Weights of a small contrastive image-text model.
Model: encoder norm groupnorm, encoder activation silu, encoder depths [4, 4, 4], text encoder norm rmsnorm, text encoder activation swiglu.
Data: trained on photos of plants and fungi (iNaturalist), 90422 training examples, 14.4 epochs.
Rows from block 2 of the text encoder of a small contrastive image-text model, named by matrix and row number. Rows with one number belong to one neuron. Each number is 500 + 40 x the weight over its row's rms, rounded and kept within 0 to 999. All counts start at 0. Numbers have three digits each.
After each neuron's rows are labels from the 100 texts, of 14848, where the neuron reaches its largest size: "fires on" is the input token at the peak. Only what is clearly more common there than usual is listed. The data: photos of plants and fungi (iNaturalist). In brackets: how many of the 100.
# gate: MLP gate (text_encoder.blocks.2.mlp.gate.weight, 768x384), inputs 192-383
# fc1: MLP up (text_encoder.blocks.2.mlp.fc1.weight, 768x384), inputs 192-383
# fc2: MLP down (text_encoder.blocks.2.mlp.fc2.weight, 384x768, transposed), outputs 192-383

gate.425:552516505511518543486512477564522542516451488456490499518549518517510540500468504440578486467490546492476492489546517475419560516488517477498511470460503521492509511500553509493488432577472557449519439493499503535509470513516525527509553523564457512558484566496561488485554486515465487534458471446529544495474447491596524488405525530517479483462566555490559569516493445479478518494571514483514534486568436481496450555532507504541542495536481516520520560456462461518488441430529508524485511571560424500527456453409490481525514500456460456467531459516468488463548488546480421408
fc1.425:533431416457515515445571565488492591484452489561415412584535498489547581514470489481523483475464491509550515501499473486549565511475518467447510568520535497520506511488438552603503421493447479494460387543534502559433490473501496464468450577496486555557487503480459417490472606474552522538495550560475528506455476512542508437437444504556488490523438510395513441474528467508419490455604431489540468540468524439565508490550457532523510462508435513491451560537516471472434435542495496480479479484489478493476451476458516497510519479523499572497522460494472549478558551490576540449
fc2.425:477540562578460473498527413562526523465463470514555545495487554468549539519476525592493501489487551495529541505489517433524524444516500510483434473500519450465502529581530555562493507542518609479511460540495499517472486520494532493515501501470467558548462469450473563610505525471489542520493521464470499498511480473541518477450473484447525448488515515422536526464428482490492464501571504480524579563509436577529539482497489539585495497503503551483518516541535471446483496427595482532518518546542397509489532474511503459431530529484537548477569476520563555462559567536530465421
fires on: "polypodiopsida" (100)

gate.561:512507500490521544480446495542511532476516554513582521462529529521550533602466506441424508513521436515471510483451475357515459504516449510540500501511498508423457480499519486520460501495494483436427477486494503510423501470498477589529503408503551457512482551497520483448512473574496464501507416544468469470472561422606481526475501633514476550437564477517539512570409460516503464526475418575487521511538540508564490507535502471508524542573488536452488479441491440429421450530504458534484549518407486518545500461508452491437549423528471465492553531515513457530505504488503467501
fc1.561:510514455453553496478506525514521438466491481503456453525536562446537489493484468478503458496485461506553464479633479572561555513569545490467483535515505524485434510559445407537537525573438449433488490572508548446495544515515494500480533473558487495492497483471492482527502474461527534490437475528489527579507438477476414563558581429512505502483444405517516492458572486512521450495550521583454525461430486497560514467472464498531472456490556440514508470549488516419534465490552462437505466455455466499500541440556483476510549542511520529528439526525455531528543506578492450486
fc2.561:531471536504532563458501536541470467478494477488525530545594497457530455451463550440479570491414608554492541505521499563580556496547452484460493463431552476459565506532459491529518540485492496551508493513437525437523493458521515511563454471494513478491395506518528498489526472492462511492480455579468511514391509473485468540490509489555475533515452431533542464456520425493576496439517519614468520454475494524508478495478475482543446484480562451508466516536487487460471541481486455428477547428506442476504598459543525448532510486531510463549501538509490488464471439508452459506
fires on: "alismatales" (100)

gate.384:454561502557576521505576482543515425517490540470510484484465416466516501538493536492432508516509509591465444528508530425529444423456510491490398467453574539496529505493550570466503503531490461459494438468521469559463442455484520562541486529551493421496537550483467480469533473489496578527485497494492458472462512459506464490487422472523560484508482454493456511472492481424488504478528439565490475531503514530496470484538505505514528471488514470515574548486430481514395471493469506493510497438456546519498449500501544587519497543529496471540461508470468429469510559496411480502
fc1.384:561467430537510489496454508436521490445464490561501520511408503502528500536442464443511518524464486475440399411525505454507459543484540568509478545512467494511461585534489502523542468464452555553493515479461489511485514545473578511471539541514500508471534571505469508489532445473522498515528493461454504506478447501516462485474446535501415453510502511450504522424498474556508565531527459457573515526488465520564549519525415524473444478522479536492442502466506556473543500425518548471531558492488527562440500472548477508531542537557447469518525514529552556523532552499546530466
fc2.384:563471430469496478514486529437494430509527431516493515511443419469503504440485530481464540511446500528498414511507440416566524533436578492518483473454512469490543529445469483534564504475573504428509571518536472531514487500540518484487502475547499566458505531507438468491538490481468546482610551478539520521500508526528442531482529519479513456517537538497502555511462468523549466463562501478497505518393416534482514485436487484540517521471504526510537435528455587448553473475442495528556578483482546598503480559485493543408461448559469455459520474510474512499520519547537494565
fires on: "alismatales" (44); "contorta" (26); "carpobrotus" (16); "murinum" (14)

gate.374:557505544488472505514532544488492479476385508510530470516513515476472509544480541493474453494432449515459493474464532426542505384517530520465419498480464573433532568527454517508474568525494482536492529506504528544463479469487478412568461484486521534510528531548525616452579446481522562506563456546511482511530521574455493506547450466451488488548504512503556491526454486559457481506555457476456459543505562505494516533459520445530517531507511538495459506587552503505539533507515492502581483531499480500496516512434510454485456549510508504443456443541511526510536486513573469499
fc1.374:525507487514519558507514519526522507501452449565535457450453504533480621451458562477542465514497538548523493515479502478483491485470514524547395489534524555522535553417435492508508489487488526532471496496527509584504504473555448546488578502491473517467501521550535451503519562520514540471453506466525417428489496498520576484512479522457439442489481506534496510479542397488456491467513472584403590524467433470550518477540525474531559490494561452497509540507501452443460481507494493485517461538459538485435455509414433497437567466438503434520493458561420518508537565571455513504
fc2.374:493479497529476487439463539573549549471496583542423474537474450485514513517495508530564424520524492500544470549573489572486571501428477522558457461483565522476463537522422471510540449556439537494485520473455424511487505478530444530513494477420545471542490469581513492593484448457572485450514458534518534521497491545490480507446417560545508457486476479527497552520518417497511508455502540462459540494481485414589503479493427447510548513474534502515626445475522539439465515495525492468523554508482546576517557439492479536524538496507445572525458491481485554518542463549483555531
fires on: "polypodiopsida" (31); "asparagales" (31); "stoebe" (20); "saxifragales" (18)

gate.110:509516457526478527479574470513530531585458484549504466466453524456498580510588468512526375536486510457563450533500531524575519518479540534516524446553563495595471493480438534459493484497498489432504482510512527473470443421492510474476441507490557558497492516469503512497560524510521442529468538508521469436496446530529489471466508516507484535498536505456444487472527474555464495461561469529518392490475468553529466450403498557506545498475464397501467498543494493538450526512487500527488566478496479570486522466501501515570470549524506514471522456502455497507482544538517467516
fc1.110:534500455465476447510461458500539519456528507488549489524437523491473489471512441399550486496483470503457489509527522542521450492452538533492463505512529539457474574475396495427556496441490537554519484440562515503509494479509532480511482472536585437496482502550500487502528462480502470476531568501477491525452463501441472497465441476492418440454440468493430529540495395495453476469475501505515476479521526521491432556485498485504529494485508406471547551464424518469481561498513398419486551480433445455539517470520525554459526489490492472430542460486437504482541520479451509522
fc2.110:518480515469536506556468547467549544565528490527487602485569524548504492462506414471556495502453472554429422426557518488489553533477514535496501523551525552472527504525555476448536510421531532466491508506502542456464453512546463512529534543551517541521500542429421542504526491438461452467455507528516486514471449500498496495531544518541471494506455571510443519446471487485488547433515513559505512555471522513577516444619503465456502543508429463484513527496512485484474452440461518595502519487407504516545507522441499488498520483478496489484521504504460582564531473494469500512
fires on: "lecanoromycetes" (100)

gate.57:565481544512549515480431488505475412453498468496478472519532530453477511503483555505507507486451528471511494430561467535502469496517590520504515543567552523509475545518460470540560498583504484518523544475587474518437522494470520542471597474524528474461449549491512481472515421534471482505598502471477528589526497507464483508496470557435512466537505529504492514470551479588484476549515468458516573468513437518453468522482451525570542485461512490506450467478546532571523512524531513477465461445539459481547466450457510433536527525499486545554476528431487467507445588433490564525
fc1.57:415512475557532451490540522535540513588475491540499442518514436555505509469513572477541483534533567603431494482475431468455502507468454499460421522548499463471578502513481484443533518481540490443512510459467446523503531472519536510526468504500540496532520486497453568498495540559545437485436502520496495492498520490550496513488498412432462520509522559494505505508524506547486462511534489491435483499514592489519516479533532509484532502552448460543454507486564448420511419486433494549526515519516502507489473494515565454462497475461575427548537529513513438486530420505520543489
fc2.57:540534468521504506504474450514456426503507387557506524479518484490559538512511467451566496545571503471500527485501515454532442601522478505479510500544491509495468524576476561522530496437513492550507445536510529524484519473500458506510487486568497523488504438470536567525506519566428484566462596460469477571504555546481476468530507557517493498460478479472484552439508554541492467475410458526453554477512516509513524553431502474427520454497475469464514465480541498514485551531467496522520508460518520564449558501473414500481473429495447545514533477611561463483547454507519552454
fires on: "trifolium" (93); "taraxacum" (7)

gate.234:554508577570479457412489486496493504454509546470519546557560515506506468456533462473531449540578521510447431553493555522481531473432505493469432477499469507509481499425499522472498532534511525508499462489498519574517453495469526547473450562571518531477487508500577535398468464534540589548464498503476501515572487469457489492449477414498517480519518508481486507499541514419549429492475489451480535534480489434536467496535495466542466489599442494424422512557568493510479492519500533424503509415488525440530519467500563439498536542559440491525571508481489469456449523503516509501
fc1.234:501516538538545476461430494490502505446552557495496519521438563422433403488438527548475456541483455431405514522522572535513505533538543474530484511524487499497468494489516531513460428511555463562556483494490467546475475447448462533435485539510514522516526504480445510469513500501509575561605509456500508456483447481469494539476402532510457447527545539488463537489533455477474472494545493457530576428467470510552480614520525527501495489510568508448518500508490508499441496506458534433479511570468542507493466504517531498493528576495521578475499455509497588500515600496483504572
fc2.234:500473500493426519507453494485470430481506541459548561507417475502493463537422531495509590500430468524500495469480533466513470502486538512501481487499484463571522515521540484467518540503477573513525501505530488536480451486547524489485510532477518546506441551477489439501454519591590546554498479508437521480506494564541559521497490543450521413515511477486487514451566388458515524458501504488477454486507550472504451519453460511506470505426589487527441477520495545495487475498476474455475547449499425495530477447501482532468551528478506479543467464422439486508407521428525422534
fires on: "trifolium" (58); "hawkweed" (28); "taraxacum" (14)

gate.506:557540463571434489509456462447563523403506502473530513500514519482494503512455427509459530542515565553489467521424519473485516527492461459472481508529525478500452455517461458552533481519474462491427527533535477541508459545494484463636562583509549492501506508502477499472497503511487506509505548503450502497531558508537529459474474531517505503496476578504501506542501556496517445525530483525597455443618467597487524503469526486545507569512538438463450483458537496579561511541506521482481502500541509447435513601447449479586580514492490451486481483480458487537474538559490487488
fc1.506:448547491493566586500508546518480503483468471545482464425531462408510470491542538513472492496555496562470460511482543506531536434522462486468466471458585547577575496498446513468545485479501514430575503506525581557609524536481552478483489503563536478530469542547483450480444523533502457519519466487497545587533543523555535534497515472583496496422502479544511558573506518450465558484421502501429438474551494599546515561542494547461466534506483481519514569543496481558480482511508475500537503512443447447479518457506480575445506469521476458501547499490502483461514494513490511446
fc2.506:466433428510540474544544561570524496403498451502532494430451481515488530583486505539515498541537481527499501491465445514492446576487520521450480516472521463475526554469501512566553473477562438545512463469579418463453578544517513486500466402512484441531422507514443466457469605450474502490530428537480480502547485460545540476502564411497493491489471525523550505473560538430478489536441540535393549465467531455534465523508495504462432450559471481459540481504506480522560472535509574533530488486496468557527564463584478482554514479448473467502533458502587491520517481530522606487
fires on: "trifolium" (100)

gate.10:526503535456520505508512451560494559528471508487531488392563478528480473564517455495463478536509488496457555508539595491609484471512504465514486458493540504550506466536500446450507505568508450514482541434542537516455484512537423529492495495573570486512478511513480474481539496474580455574460508508521482530519455426486558466554568533485476526414477470437436486476510488546569461484480500511449542525509573421536544521452440501507528479494544434448413524514574524438500521424565514519524445494457529507563489449530513486516506495420453472517432544526454499498489534504466478477
fc1.10:599476512527503548451520496475584499457545559458543489476559490534526488541449523432539528504463485523489487504571534471510490499565453523590530490478480585509424482539468537523514514499535422437502512457513491509388521497543472525495532499478466492486373557461474469480520461464487493538457529436509509449526555372510442490462548605454590486498505446431447515489573510492493530454467493547501580465490527495516477497542452546538481535532551468505497502533536550484502472498521473415517501515465488516508525508545559465556573508524504515535417500510545487494475570481490540497
fc2.10:485447500479549514539552453580513538488541524568431520480477500522531495499486420409522547549507487496535478576550534528551462504522532542467494464495514463528572493503590460451501463467479531509492474524480499554559528516541492585524494488485528512558411539492589524485530530575430455471507506546498508522410528511467501500469540553518504491556463496503458518487497547453467474516513500568459520451510494503582559476526533421475443534563532478515470493541507519483428553467555576616454523493517489551525483477537478503459466501491496506506471447547489489463483600428481507477
fires on: "alismatales" (100)

gate.175:479503441491447592535516546477561485494408490540574500429479494480512489547492444486472535476501495487530484490501491537528544491481557569410615480498461471462475494494493530518453428533448529430452508429513540507477473488545526376424602495477489509517421429445457525537530455457429431482446485539417554460510538484470480436500511520510506531426466488518473568498432454412535420527505497590497470498490475543578532489466445475504507478450504504480443496542535518555520551560564545463447530519524484555484497521452414471447549532501498514466556465509486465526473511514497519450
fc1.175:437498553509508517486506466460517472509527449486506484517456506471502556555541560475546518494497563488506446474472499550459450506432476524518521494494491564525443512469474477527533614487483505548569586491515506485486501451536558491509573489502506512496533449503422531468499472533455457490476524515592524487499481613472469603486454532447478536470436398449529501506500394491466453531456511443553498525512531569490538450476479483493483572427440535472525490327520489493493524547546501511523445462474540503522516450505463464483510567460538495484502538491409419488516546559486511455
fc2.175:477554488503613417535578484487495533501466561537525478542544543516434596494497518452539417631507516462496440492529498457502518468546572525503530503503430567464491512561495475506458512524443541521540451517490508484393475508562460528503514446474476553448539477494513529503502484547503511512435497520500519487491513529508502478460524537522514561533538508482545517514499374470475522536564488524477587510540522598475486447508501538507476535478502504469511494483500458512524503442531483563461490464454564491510488477499443452461523525469538560464522493481455443565463526532533482508
fires on: "lecanoromycetes" (68); "agaricomycetes" (32)