Weights of a small contrastive image-text model: text encoder norm rmsnorm.
Rows from block 3 of the image encoder of a small contrastive image-text model, named by matrix and row number. Each number is 500 + 25 x the weight over its row's rms, rounded and kept within 0 to 999. All counts start at 0. Numbers have three digits each.
After each channel's rows are labels from the 100 images, of 14848, where the channel reaches its highest value: "patch colour" is the nearest of a few named colours to the mean colour under the peak; "strongest on" is what is common among them. Only what is clearly more common there than usual is listed. The data: photos of plants and fungi (iNaturalist). In brackets: how many of the 100.
# conv: 3x3 conv (encoder.blocks.3.conv.weight, 80x80x3x3, each kernel summed), inputs 0-79

conv.52:493513507493513522514514501478515513470470501528502505533495563510478513489505458461517487515521471490444493509509545542479522464516504501495472480508472494526516508428487485532485451476505462507532469533528526525525502536457510512489482510
patch colour: pink (30); white (26)
strongest on: order Asterales (44); family: Asteraceae (44)

conv.39:515579469550559520524493498510485477521511524533464495487487450538478476483482480489509465463498509505496507510515510518534488483521483441515483514521516523505539527498484491508467465551504533501508508452512486511497493477525517496489495509
patch colour: orange (32)
strongest on: order Asterales (34); family: Asteraceae (32)

conv.33:534509523500498503551492508530526531530528459487493488525538510512579531491499484467506477561478500508503527499494456508493510535528489499475490466528478553504494512481473492495484494487525531495486448523505492489485468469525509461518507476
patch colour: yellow (73)
strongest on: order Asterales (56); family: Asteraceae (56)

conv.44:517489486483518472490542492480487538498566480478489499531475493509470514467501509511493479534503507469448499465477528520502499448454490478460490486468497501498496484484459476531478456521500534543502493460500519515514510499546550534507499507
patch colour: white (25)
strongest on: order Asterales (36); family: Asteraceae (35)

conv.64:538538534458511526516539516488523472474505489499461528467491472483506493492502500479508529532502476498488516537488527494489437480549525535518470527511493523538528501484487459493469477511542510505483471491494509485450451493485510482518469466
patch colour: yellow (50)
strongest on: order Asterales (39); family: Asteraceae (39)

conv.21:551504494470526524463508488492496470478501427485487495514484463471506526480543523515512533512467525496483479529500508531470458492473507518466471453499526541472486515499480452518514466463493495505482479459492515493528488496517542495522480486
patch colour: white (34); pink (32)
strongest on: order Asterales (49); family: Asteraceae (49)

conv.78:525532524528472516507460441461517489508535488484490470536526493507475529528534537505483491451470519478489544492479521507476492539491492498482468462506505532546488525493458515517521452479509538529505481519517500523479465470482503489507500479
patch colour: yellow (42)
strongest on: order Asterales (58); family: Asteraceae (58)

conv.65:525477516549497501530540498515500527469514498477456470526472532514463500469522505470490523514504507497477493506534464493477579424502529490474498522475483490491511506509516516465511469450500484488523477534480506468500532494509522528494497498
patch colour: yellow (67)
strongest on: order Asterales (41); family: Asteraceae (41)

conv.79:512470506450495554512493558548484516508466504507491523478490514477534516471505478461492497502512541525493525485477484496463495542472502477504536494510500505498516489487489511498495504471544526477525457465416519486498464515490476527500479513
patch colour: yellow (46)
strongest on: order Asterales (27); family: Asteraceae (27)

conv.20:486495493463511524491499480516494543448480498471477503507488520486534458490476468498482514529507468479467530522507530534540553505509464524497492496487519528465506474480491486501501507540453527498527525497467500450472506550480473518495449482
patch colour: yellow (27)
strongest on: order Asterales (39); family: Asteraceae (39)