config.toml
color_jitter = 0.1
loss = "softmax"
encoder_stem = "deep"
text_encoder_head_dim = 32
text_encoder_bias = "all"
text_encoder_positions = "learned"
beta2 = 0.95
lr = 0.0011
eps = 1e-08
decay_fraction = 0.3
Rows from block 3 of the text encoder, named by matrix and row number. Rows with one number belong to one neuron. Each number is 500 + 40 x the weight over its row's rms, rounded and kept within 0 to 999. All counts start at 0. Numbers have three digits each. After the name is the row's rms in percent of the matrix's.
# gate: MLP gate (text_encoder.blocks.3.mlp.gate.weight, 768x384), inputs 308-383
# fc1: MLP up (text_encoder.blocks.3.mlp.fc1.weight, 768x384), inputs 308-383
# fc2: MLP down (text_encoder.blocks.3.mlp.fc2.weight, 384x768, transposed), outputs 308-383
gate.30 095:474461483493531548446448500489560511513465487521502484534489599511505533498576496546574561525424440511549481515500484482561467462478487515600533455495476479471496552504509521453459543503427492510498435480507517456503489518472556
fc1.30 095:542532500508522440500466453574516478455503527494524545491486545547538575510486542552513491519480481542556508501529484511413574513477452460536445583444524471482410467471598487466490521484536535506505523472498520509479522492571526
fc2.30 097:489534523435517484520483496535496485378494495538461498495597463544512523570459546477502568493502513578490536508486572496519509539478521469557472526459577455493543390449482558500493503505570475491550551524485504470545591511556479
gate.31 089:454557477492528517458466408444526514451541447591521524508517482442484518514511504475454579585478515486482480443518487491530518530530524470519531500465508429596447480540543477542456470514525445499501483535480510492554434475532565
fc1.31 089:519548483466551548474473458495491527483501482581508432481525494522534516537529548593418475456488532477530497499503448457427475498471625540537441479467492440571494448494579504496488443525516484549572464490374461500478467486502467
fc2.31 092:479484465545423567464539495527408456395482511473518501466553438505469581534527504539612499476463552527562494446566526496441436489542557433526480435514529564500492470468549477540469547476565527575568455473486513505500472511550538
gate.32 091:543518544512485522483492469511561565506513525539443514547476470504468541489507468445483508485446534478440504522505505479532579515519402479494510483505576454495538470518499478473484532417495522510499478433469472494527531541478518
fc1.32 089:513462502483533496501415437528531452471511502509532540505522563542469482481512552505462498498547448552514501501519504496462527473550572464513424580505495521560517551474470527529556573542453511497504511523549499541402531550492503
fc2.32 095:473531558448453481464555455485481504522488479485522519543549500472517555534484493435471497521517528440461510466529563480516413441506557527485430551511503515495539506454499507523568546433441618544564472537512476498489534441431476
gate.33 095:547538506458411444479493491518479517480470440456438442475481430501550527470463474559466485594519516428480501510506515474493477524515497465501571538482487528483510493533520504484543476570487518419468430535483428523460509420552517
fc1.33 096:488460475561474489567527459483545517498405429529479556509442376483510481527551500513503425515503634441477491468550503459510519477487506507546515481542484485491490522505537523511453465591495515455440513494465509458533443483551560
fc2.33 090:528564496523455439476399485505489560540599551480494541515517473462538509476498586469567501519531524448511465504502462501523427501490539551532505502562565502482490456548476536533545525470575466480470454528512427520511528575552459
gate.34 111:436512526493461438465454505508537573493524551526530513491482412551532509543478487473503512474446534516474453511556515572533530408429509558478526571521445534468489513464511499479521418491530432450535528438509518497556544525504509
fc1.34 110:480510547511523494547471531510526466547507490520548410427510487501480499511530478497471502451457518542486500564516447526466460426473481489492494555534540493501481468481554528471438474490500447476506488538529492541432515475507515
fc2.34 105:459486508469520474442485472543495513519546525467474454480436484486462551567509489544446476461434557507500432500444456570520527543466441548485479510464493567478531521470588505428449438552497456498546514452465397476481456555561519
gate.35 099:493437509506484546517563498510611484574521475495493482506486491554478426541414493486495493514495431489485486517466549524490486501472496552562476546497460479488560490468491515442534561516519489522526497515479515447444512483464480
fc1.35 103:523504542475501443519572550570491477498573435509507499579433583433528496522468534474512487563464482492496444490521523455496491451498521559492441526494495469494509520471388558508531513494548501553561452522471432448497561462536544
fc2.35 094:511423589572489414494524381503513481507445485482562514520537593475454491518521536519493557550526505503513475439510461581445489458497556504512442457441488523486453460461519540464521537549527480502432440501568517441506442481461617
gate.36 093:487462532493476483539479495481557489486480507581473536531447506545517498507510517456527505523485466509478461522568505451400456432562568491504538550537534561454527500536549577449498542547507492552550523484546505542443517448499492
fc1.36 088:435535571509449499540532495430473518438505441500491471564534551522502441525471488532496520452567493452508550499421431579486488409522476547402573459492486497473439460499507514532521507515455486488504509575526491553508499487492529
fc2.36 091:498546409474521435605503520460451557489549494577491520512548486430553539577540509498487515466517449428507496409437484504483486451449520482427552453543517503512496446509444431527544500509467518519585518453502531571466555489449463
gate.37 097:530484391547553507475517548529566489516457418491497456507488446489476534401561548532545536484479591515479502454511476378507422467501534473499518473454488544475461521591568460512523539486550493489511509510557507478425483563448540
fc1.37 102:515480490436583558486526498521445512506570507607541504479555502485497504513448499438446438509522447485507474510479489475455532468482419506494513481514494481556534565447483542459563485544455482495530471529513464480528577531607457
fc2.37 097:449501494491495543527528506461423544444523432447514502481442528517439441497521472530486490584538426472538523487547513496453510500510548479507426493431435512538475513419597494525465441504498530452539508521524568472527544487570504
gate.38 096:479544496481518468509505513487448509445480489482540481521472452444466526442518468523498524494488474473494526465487502477506524451490447473465474527520516482443526570515521556516473497486447529540443451511485558590516524441537549
fc1.38 101:531436536588543509519521498524571511574484526497444562505457495482450526490547520478555460507537518469518451502518499474497470498455490508475513530539429568468465406515515493488554494510517522502519526475538525451481570471482474
fc2.38 090:476519467531519501544483521527528445486565472531478550551515507535488457472448526566558505513548459515510480530534521558529469510456513509545521491521525465550466484474492446510574503451545466517499446483529426397444561450467560
gate.39 131:601449542448552517484534504506512487449516470485472572439456488601532516502534491467506575453548569544523571577533494521507447457549531451530428513478503531484466495577463456459427499424478491459482577556502515517485526478529512
fc1.39 130:486483507514493486522406529512588550531458456464458469546567525514532513529513532528412539493450482498515559524483506505502490517511536519531466493508503508475501458525435471457535514544516512514492481498476495462486517477536545
fc2.39 120:411471519532491569479501460533553528534485547478503522528553447486507482539484523513488428549436434559546559482480529505459523510501555601517494526492481526525531449474458498489558518473487543455451450521472435473547534472536548
gate.40 097:570475510530419471512505514522515465473472435460530457427526503504563427474441546558444524532462495444532462497497483505458490478528507539517478515502445530532524484543441490503587525494499511529549473515479443523527502564511468
fc1.40 099:472479504565468546563473568544555500515438491455491545526489491390467531518451495426526463430596516470518473509560488463429489450534506461555478427535527505448438568504514477433450542461505455477527523433491498551570561500498491
fc2.40 094:455547403531517475534530503489532500504521530491417520498505491460489493493504480539429434454450485521541535569586493493549419494518473466493456518507480511515503520504500514518477526470532568466401553481533554483504494514553364
gate.41 092:518427561483476575450502553512427574547528478408404466481527515449520538451478575520483474503480563472570502496480513467541572537413471497497569482511470545491469537564508474481528529438429473499439537526535488438442611586497526
fc1.41 095:531501516514511458459553512442464491542541381584508433434501559516444474511475469491462428426483609449435440480573614512519468529436477541553549441555472545456477368544527488557473479471493558496504476554530462460478490498494464
fc2.41 089:534574485567517443490504485420480523511531441484494558451533543452545555549449445458563537526495565538492496544523514446530522538503516421542484483527479494480460494539515492592476442525514573548470428499499481507398559493515475
gate.42 091:546488471491455495524466505478488515428444521472476436529474488468488505591421522509448451492521494462572480547571436464478548503470513509506487490484527481476452551479471481527512460484464542471524568406514515510570525391521420
fc1.42 094:520496518504485555542415541453429506506587490550446439474456461542489494526497454539495476434503478463547491471451501459551483509502484498548484424393547437445432501534498534497463517427505543479514528426456526495493552553484484
fc2.42 094:474498427516566487430558453497511493549522480469502541474547461463483447532488450534551503473505521494571511538480469492452498531436537508496451521460480514508509530470491483497494508543464471500509496567462548544525495548608488
gate.43 099:536451522502487523471512491470494485485470488480537501451492518495538516492465467507460562577538535478400481484462507409461594502503488493483501498539401500515548479510509548506500469536519479458505455488542472565447441530473460
fc1.43 098:506544524458426513450501550526436507486521442567421522480518620543623454464528513506532485506465507481488515495526507491469425485488469477539516435473478439490528544382530532528490483520478549520533524495495552539503456513539454
fc2.43 103:473475477416561480526483472444500506480522550522538466520485568537459493468445526554428568485441537482498452465439514477387439525583473476508492559478396527525492542422543515518467466503434456538505544512518510510519414558436449
gate.44 117:548495453551445438477579463433519501505555509532465538485508510498500559479519511489518496482477545466515502522508545519535506444445541474452435477486509515448439490572462474511528509466526465542525405541519439537496484430489465
fc1.44 115:544473494460493510468485481471518501582526575481540491471490451559488526538468481473466566529502558425505492497545541469613456491460462609472545497443509499440525456471511617479507494459553513532504424518552532488617438441630501
fc2.44 110:517509499442431452513461512530531531516499459553490538484497490484535440550468532412526481518480512555466518561470525483500499491480480466489526510473540604460563493476544562532453457490535562493532514500469495581543450446526491
gate.45 079:480492520458546482439466521512509526461500510505506426550545459469551452504478552485422522504568476484452427528517495484584505483487564521511521520494546483492579499444478510434442490515478503453473460489462467460549536452480512
fc1.45 083:454502572489487460505488557504464475424468519518478534478455530534549450531520549479489518514492535509546498488451468496525484467503541483494445466489475514504484485531536511523491501553549512450569536483532508466477522475487407
fc2.45 085:489437518494494526514550522454535498529519494489502511491526510513514527521539468495511507481534462448513557447436453526502528472488494577523493514500495456579563463534512546472494502559492450572510509545544489479504461526489454
gate.46 122:499502514506486513506465499452583508479499486447475481492457528532489505479559492514512529409530464521451529544460543563511527463505540500492492472421449448530517516559474464524464469507478449499484535489513478569486531539448567
fc1.46 128:485535488449518509511489556567452530482440481564496529491522479482538483479468611430484473530484493524473514446559491471532549486470452469506491529536569443551551489534468554477523532532448526502510475521485559430517525504611476
fc2.46 104:488448520477509488515494516483485573475506544532513561505506470494466468526449524485491523520505462528517531516462507516474506514533503474488513477474447498446538477602574482511453515557434535562518541495470579458530509490542474
gate.47 107:458438540520524490545491435396524433535516485508483508517484511520476571463446519502498467402469486513555473487497446422446556431504518459497476460559502451517438505477499497550523551513430541501538614582470505427488533571464563
fc1.47 109:448540444467523518541521473567483552502509508497510471500452473530480518465475462518440539463505522546499491469506463579515523459460568498504480493479479455519529498460490504504494547535522454496578539412513420449496548503459527
fc2.47 106:478520436438532495450420485514505572515453445497509517405457444528518422467530518478588517464451430542533585495446458530417493474420537520503502518522527520489482530505568562517537499485561435520530553523590517505556540528493490
gate.48 086:480518525487595482460538565519567462442497521518478527409497523563492478493525448470489487461545526490587461453501464493622474502543513473485532527472484465465567503533566531524505511438456478456496432519478540566559492474462531
fc1.48 087:463487500517442427436499432506473520423463481484505505433497501508527510515434475500520592523446513521462556484548540500521515476508387452552480558468472502512553508530520452525523489473494525470433496424520478511482485507510530
fc2.48 093:525490544460523501484518579488492497497503484463519513465475474553518518513499524535481518498457557416543538492478500500459561410547427452497612493454476595485517524508483523405540418513503486519517467445470502500484468493497570
gate.49 119:498463517499443507495507505534529530486549437480493517516501517542394482535568453454493481454516485494452484500494508498556487460535439482465553577508566620529533477492543490522504465457494570528540452508504496445507514535523541
fc1.49 128:505511466554502454525570481546511524502544512499615537479451466477496536505559464540483500491498501506531466512536480533497437509531528476462459476486466493481400532524526444455491504479490561483520480461481521536473524450437514
fc2.49 112:582527456554492442603488451478470522539563508501525507466574505488451482485529541482462417501490582550498483542564463456506464473486529466511564487488494444455493511476498491500425547520454494486546477504545465524413467517508495
gate.50 102:477470467567485511547507469563476546497472472502443532490475557514543529472499534498513453445583495489495511495512551437500570402482546447515443511510492466528535481492553539492449391426503549496504493391526499520466492420481459
fc1.50 109:528517501529479480529486537584450449496526524497449500452474538518509545487500524491439558403491464526453491559433576472490499431409554522577454412495517496464539496540504387432491518521489490531496528547533442540473514525483477
fc2.50 114:534452377479543531600487569543497489497477521481482485453455514544475497496543498533434495478476527469491525540466459380507494440432546530501463459519509536509489453521496496441485455552519481498435486545526465498480542457449527
gate.51 113:523550510473476456438478579436489472469523533489507558458467479454486520504530542510563520551461498507504482525534485503461547535549457484531499479507495547463463508507497516537553567529466512546511430535521489502575495540576451
fc1.51 110:446471503494534510492476484371498591552512565540515478413568475490483512416543483486532497522492491467485519575433585500548502516499488529542452459500492491530476477585496476475584624549485540528580421466552496528543500536451521
fc2.51 110:455499441518535473497445449448489526498536533428584586448455514523455499459497468463474548595463521488554541509419528512551514443538431451443587527552464514485553454565569579533491463503471553472565543530518457490538511507446468
gate.52 092:544482488540476490480579425457453492457477525520492454511584437539555473494466536499491490523451491497457509561494458531451558502470519425519527497559474546442500472569452501489516504498512446550525515586477478448604525534518509
fc1.52 095:507446567612475497573566456497520506483479516512496518494407519510530497451458501501535547505436558492500472529477475492548489559534460491504461486443435445566497466563441492541477480496501455473443556524587527465489557467600454
fc2.52 087:461517455574517560476490497450423508421490498548579521469522530528508531556545460461495460516468435548580487443524551472566497547461484460504479537525512559507486515434520578559486438544562442611556486606480522448456461472484483
gate.53 097:521557484551449515578508485465516535517521499527515532561486437465473506506471509454524543597517506572539429481522453440497526504512456527433467460446442562491501448541512553543557537540564430554494497456557479614525529474539447
fc1.53 095:450441525457538488488526499463476493563549481519537463522586494480497502471520494481483471503462519423475509562520464489497555498511527429507523498502423496541427544467535460558499494507524471558491517544485459538482511449546496
fc2.53 097:486454560484593429446442485401477516483542475596493523469488507529503533484514513423501536495547572453487507434454537454510537496524523568480473577529523459451517484470472467492545535481429492525580502514504447525421461556441459
gate.54 110:445577514509482539504559447526574536501602502451525493454589478428554424549471499540469479493482452519438467569516522468432512415588572557511463422541438550547505581493427428504418495572467482504477505544456472529540528494513457
fc1.54 105:508574561509518509514477538488466446492553470451481450473522499559507488475464489420453480443531519546563477550523415547530514505431563454491534501536471517502474495537486521540511577476518484475521511501464532495532476600489484
fc2.54 103:554482540491565579529482468493485411468494545457527504530416532461512472513545424478566495512435501521524451491572498558520449530452517489521528544531507518459509448452491438555460504448491474452500491468480605535501535493484498
gate.55 099:503549496499485499433489501454457518530504500524556502485547531504529518503526523501490483481523487549520499512430455515511463486538509516495562448479482524504461525530434508490563504522559492471463478486480457535542475504478434
fc1.55 099:555453527516503489557513551528457509465462459535457485505488455541432472511526424541495457496485510539592576482586415517492587535533478525494534478479496466507485430506505513507460456492430509538541485512506489529485513488520504
fc2.55 092:462480454523490531499552487436449525455451486540502494448518473515483527563474524575458561509458519476426528448513441468497467513512586494535568471511503460544491440500564414492505502438536452585513539520468443500532493551443516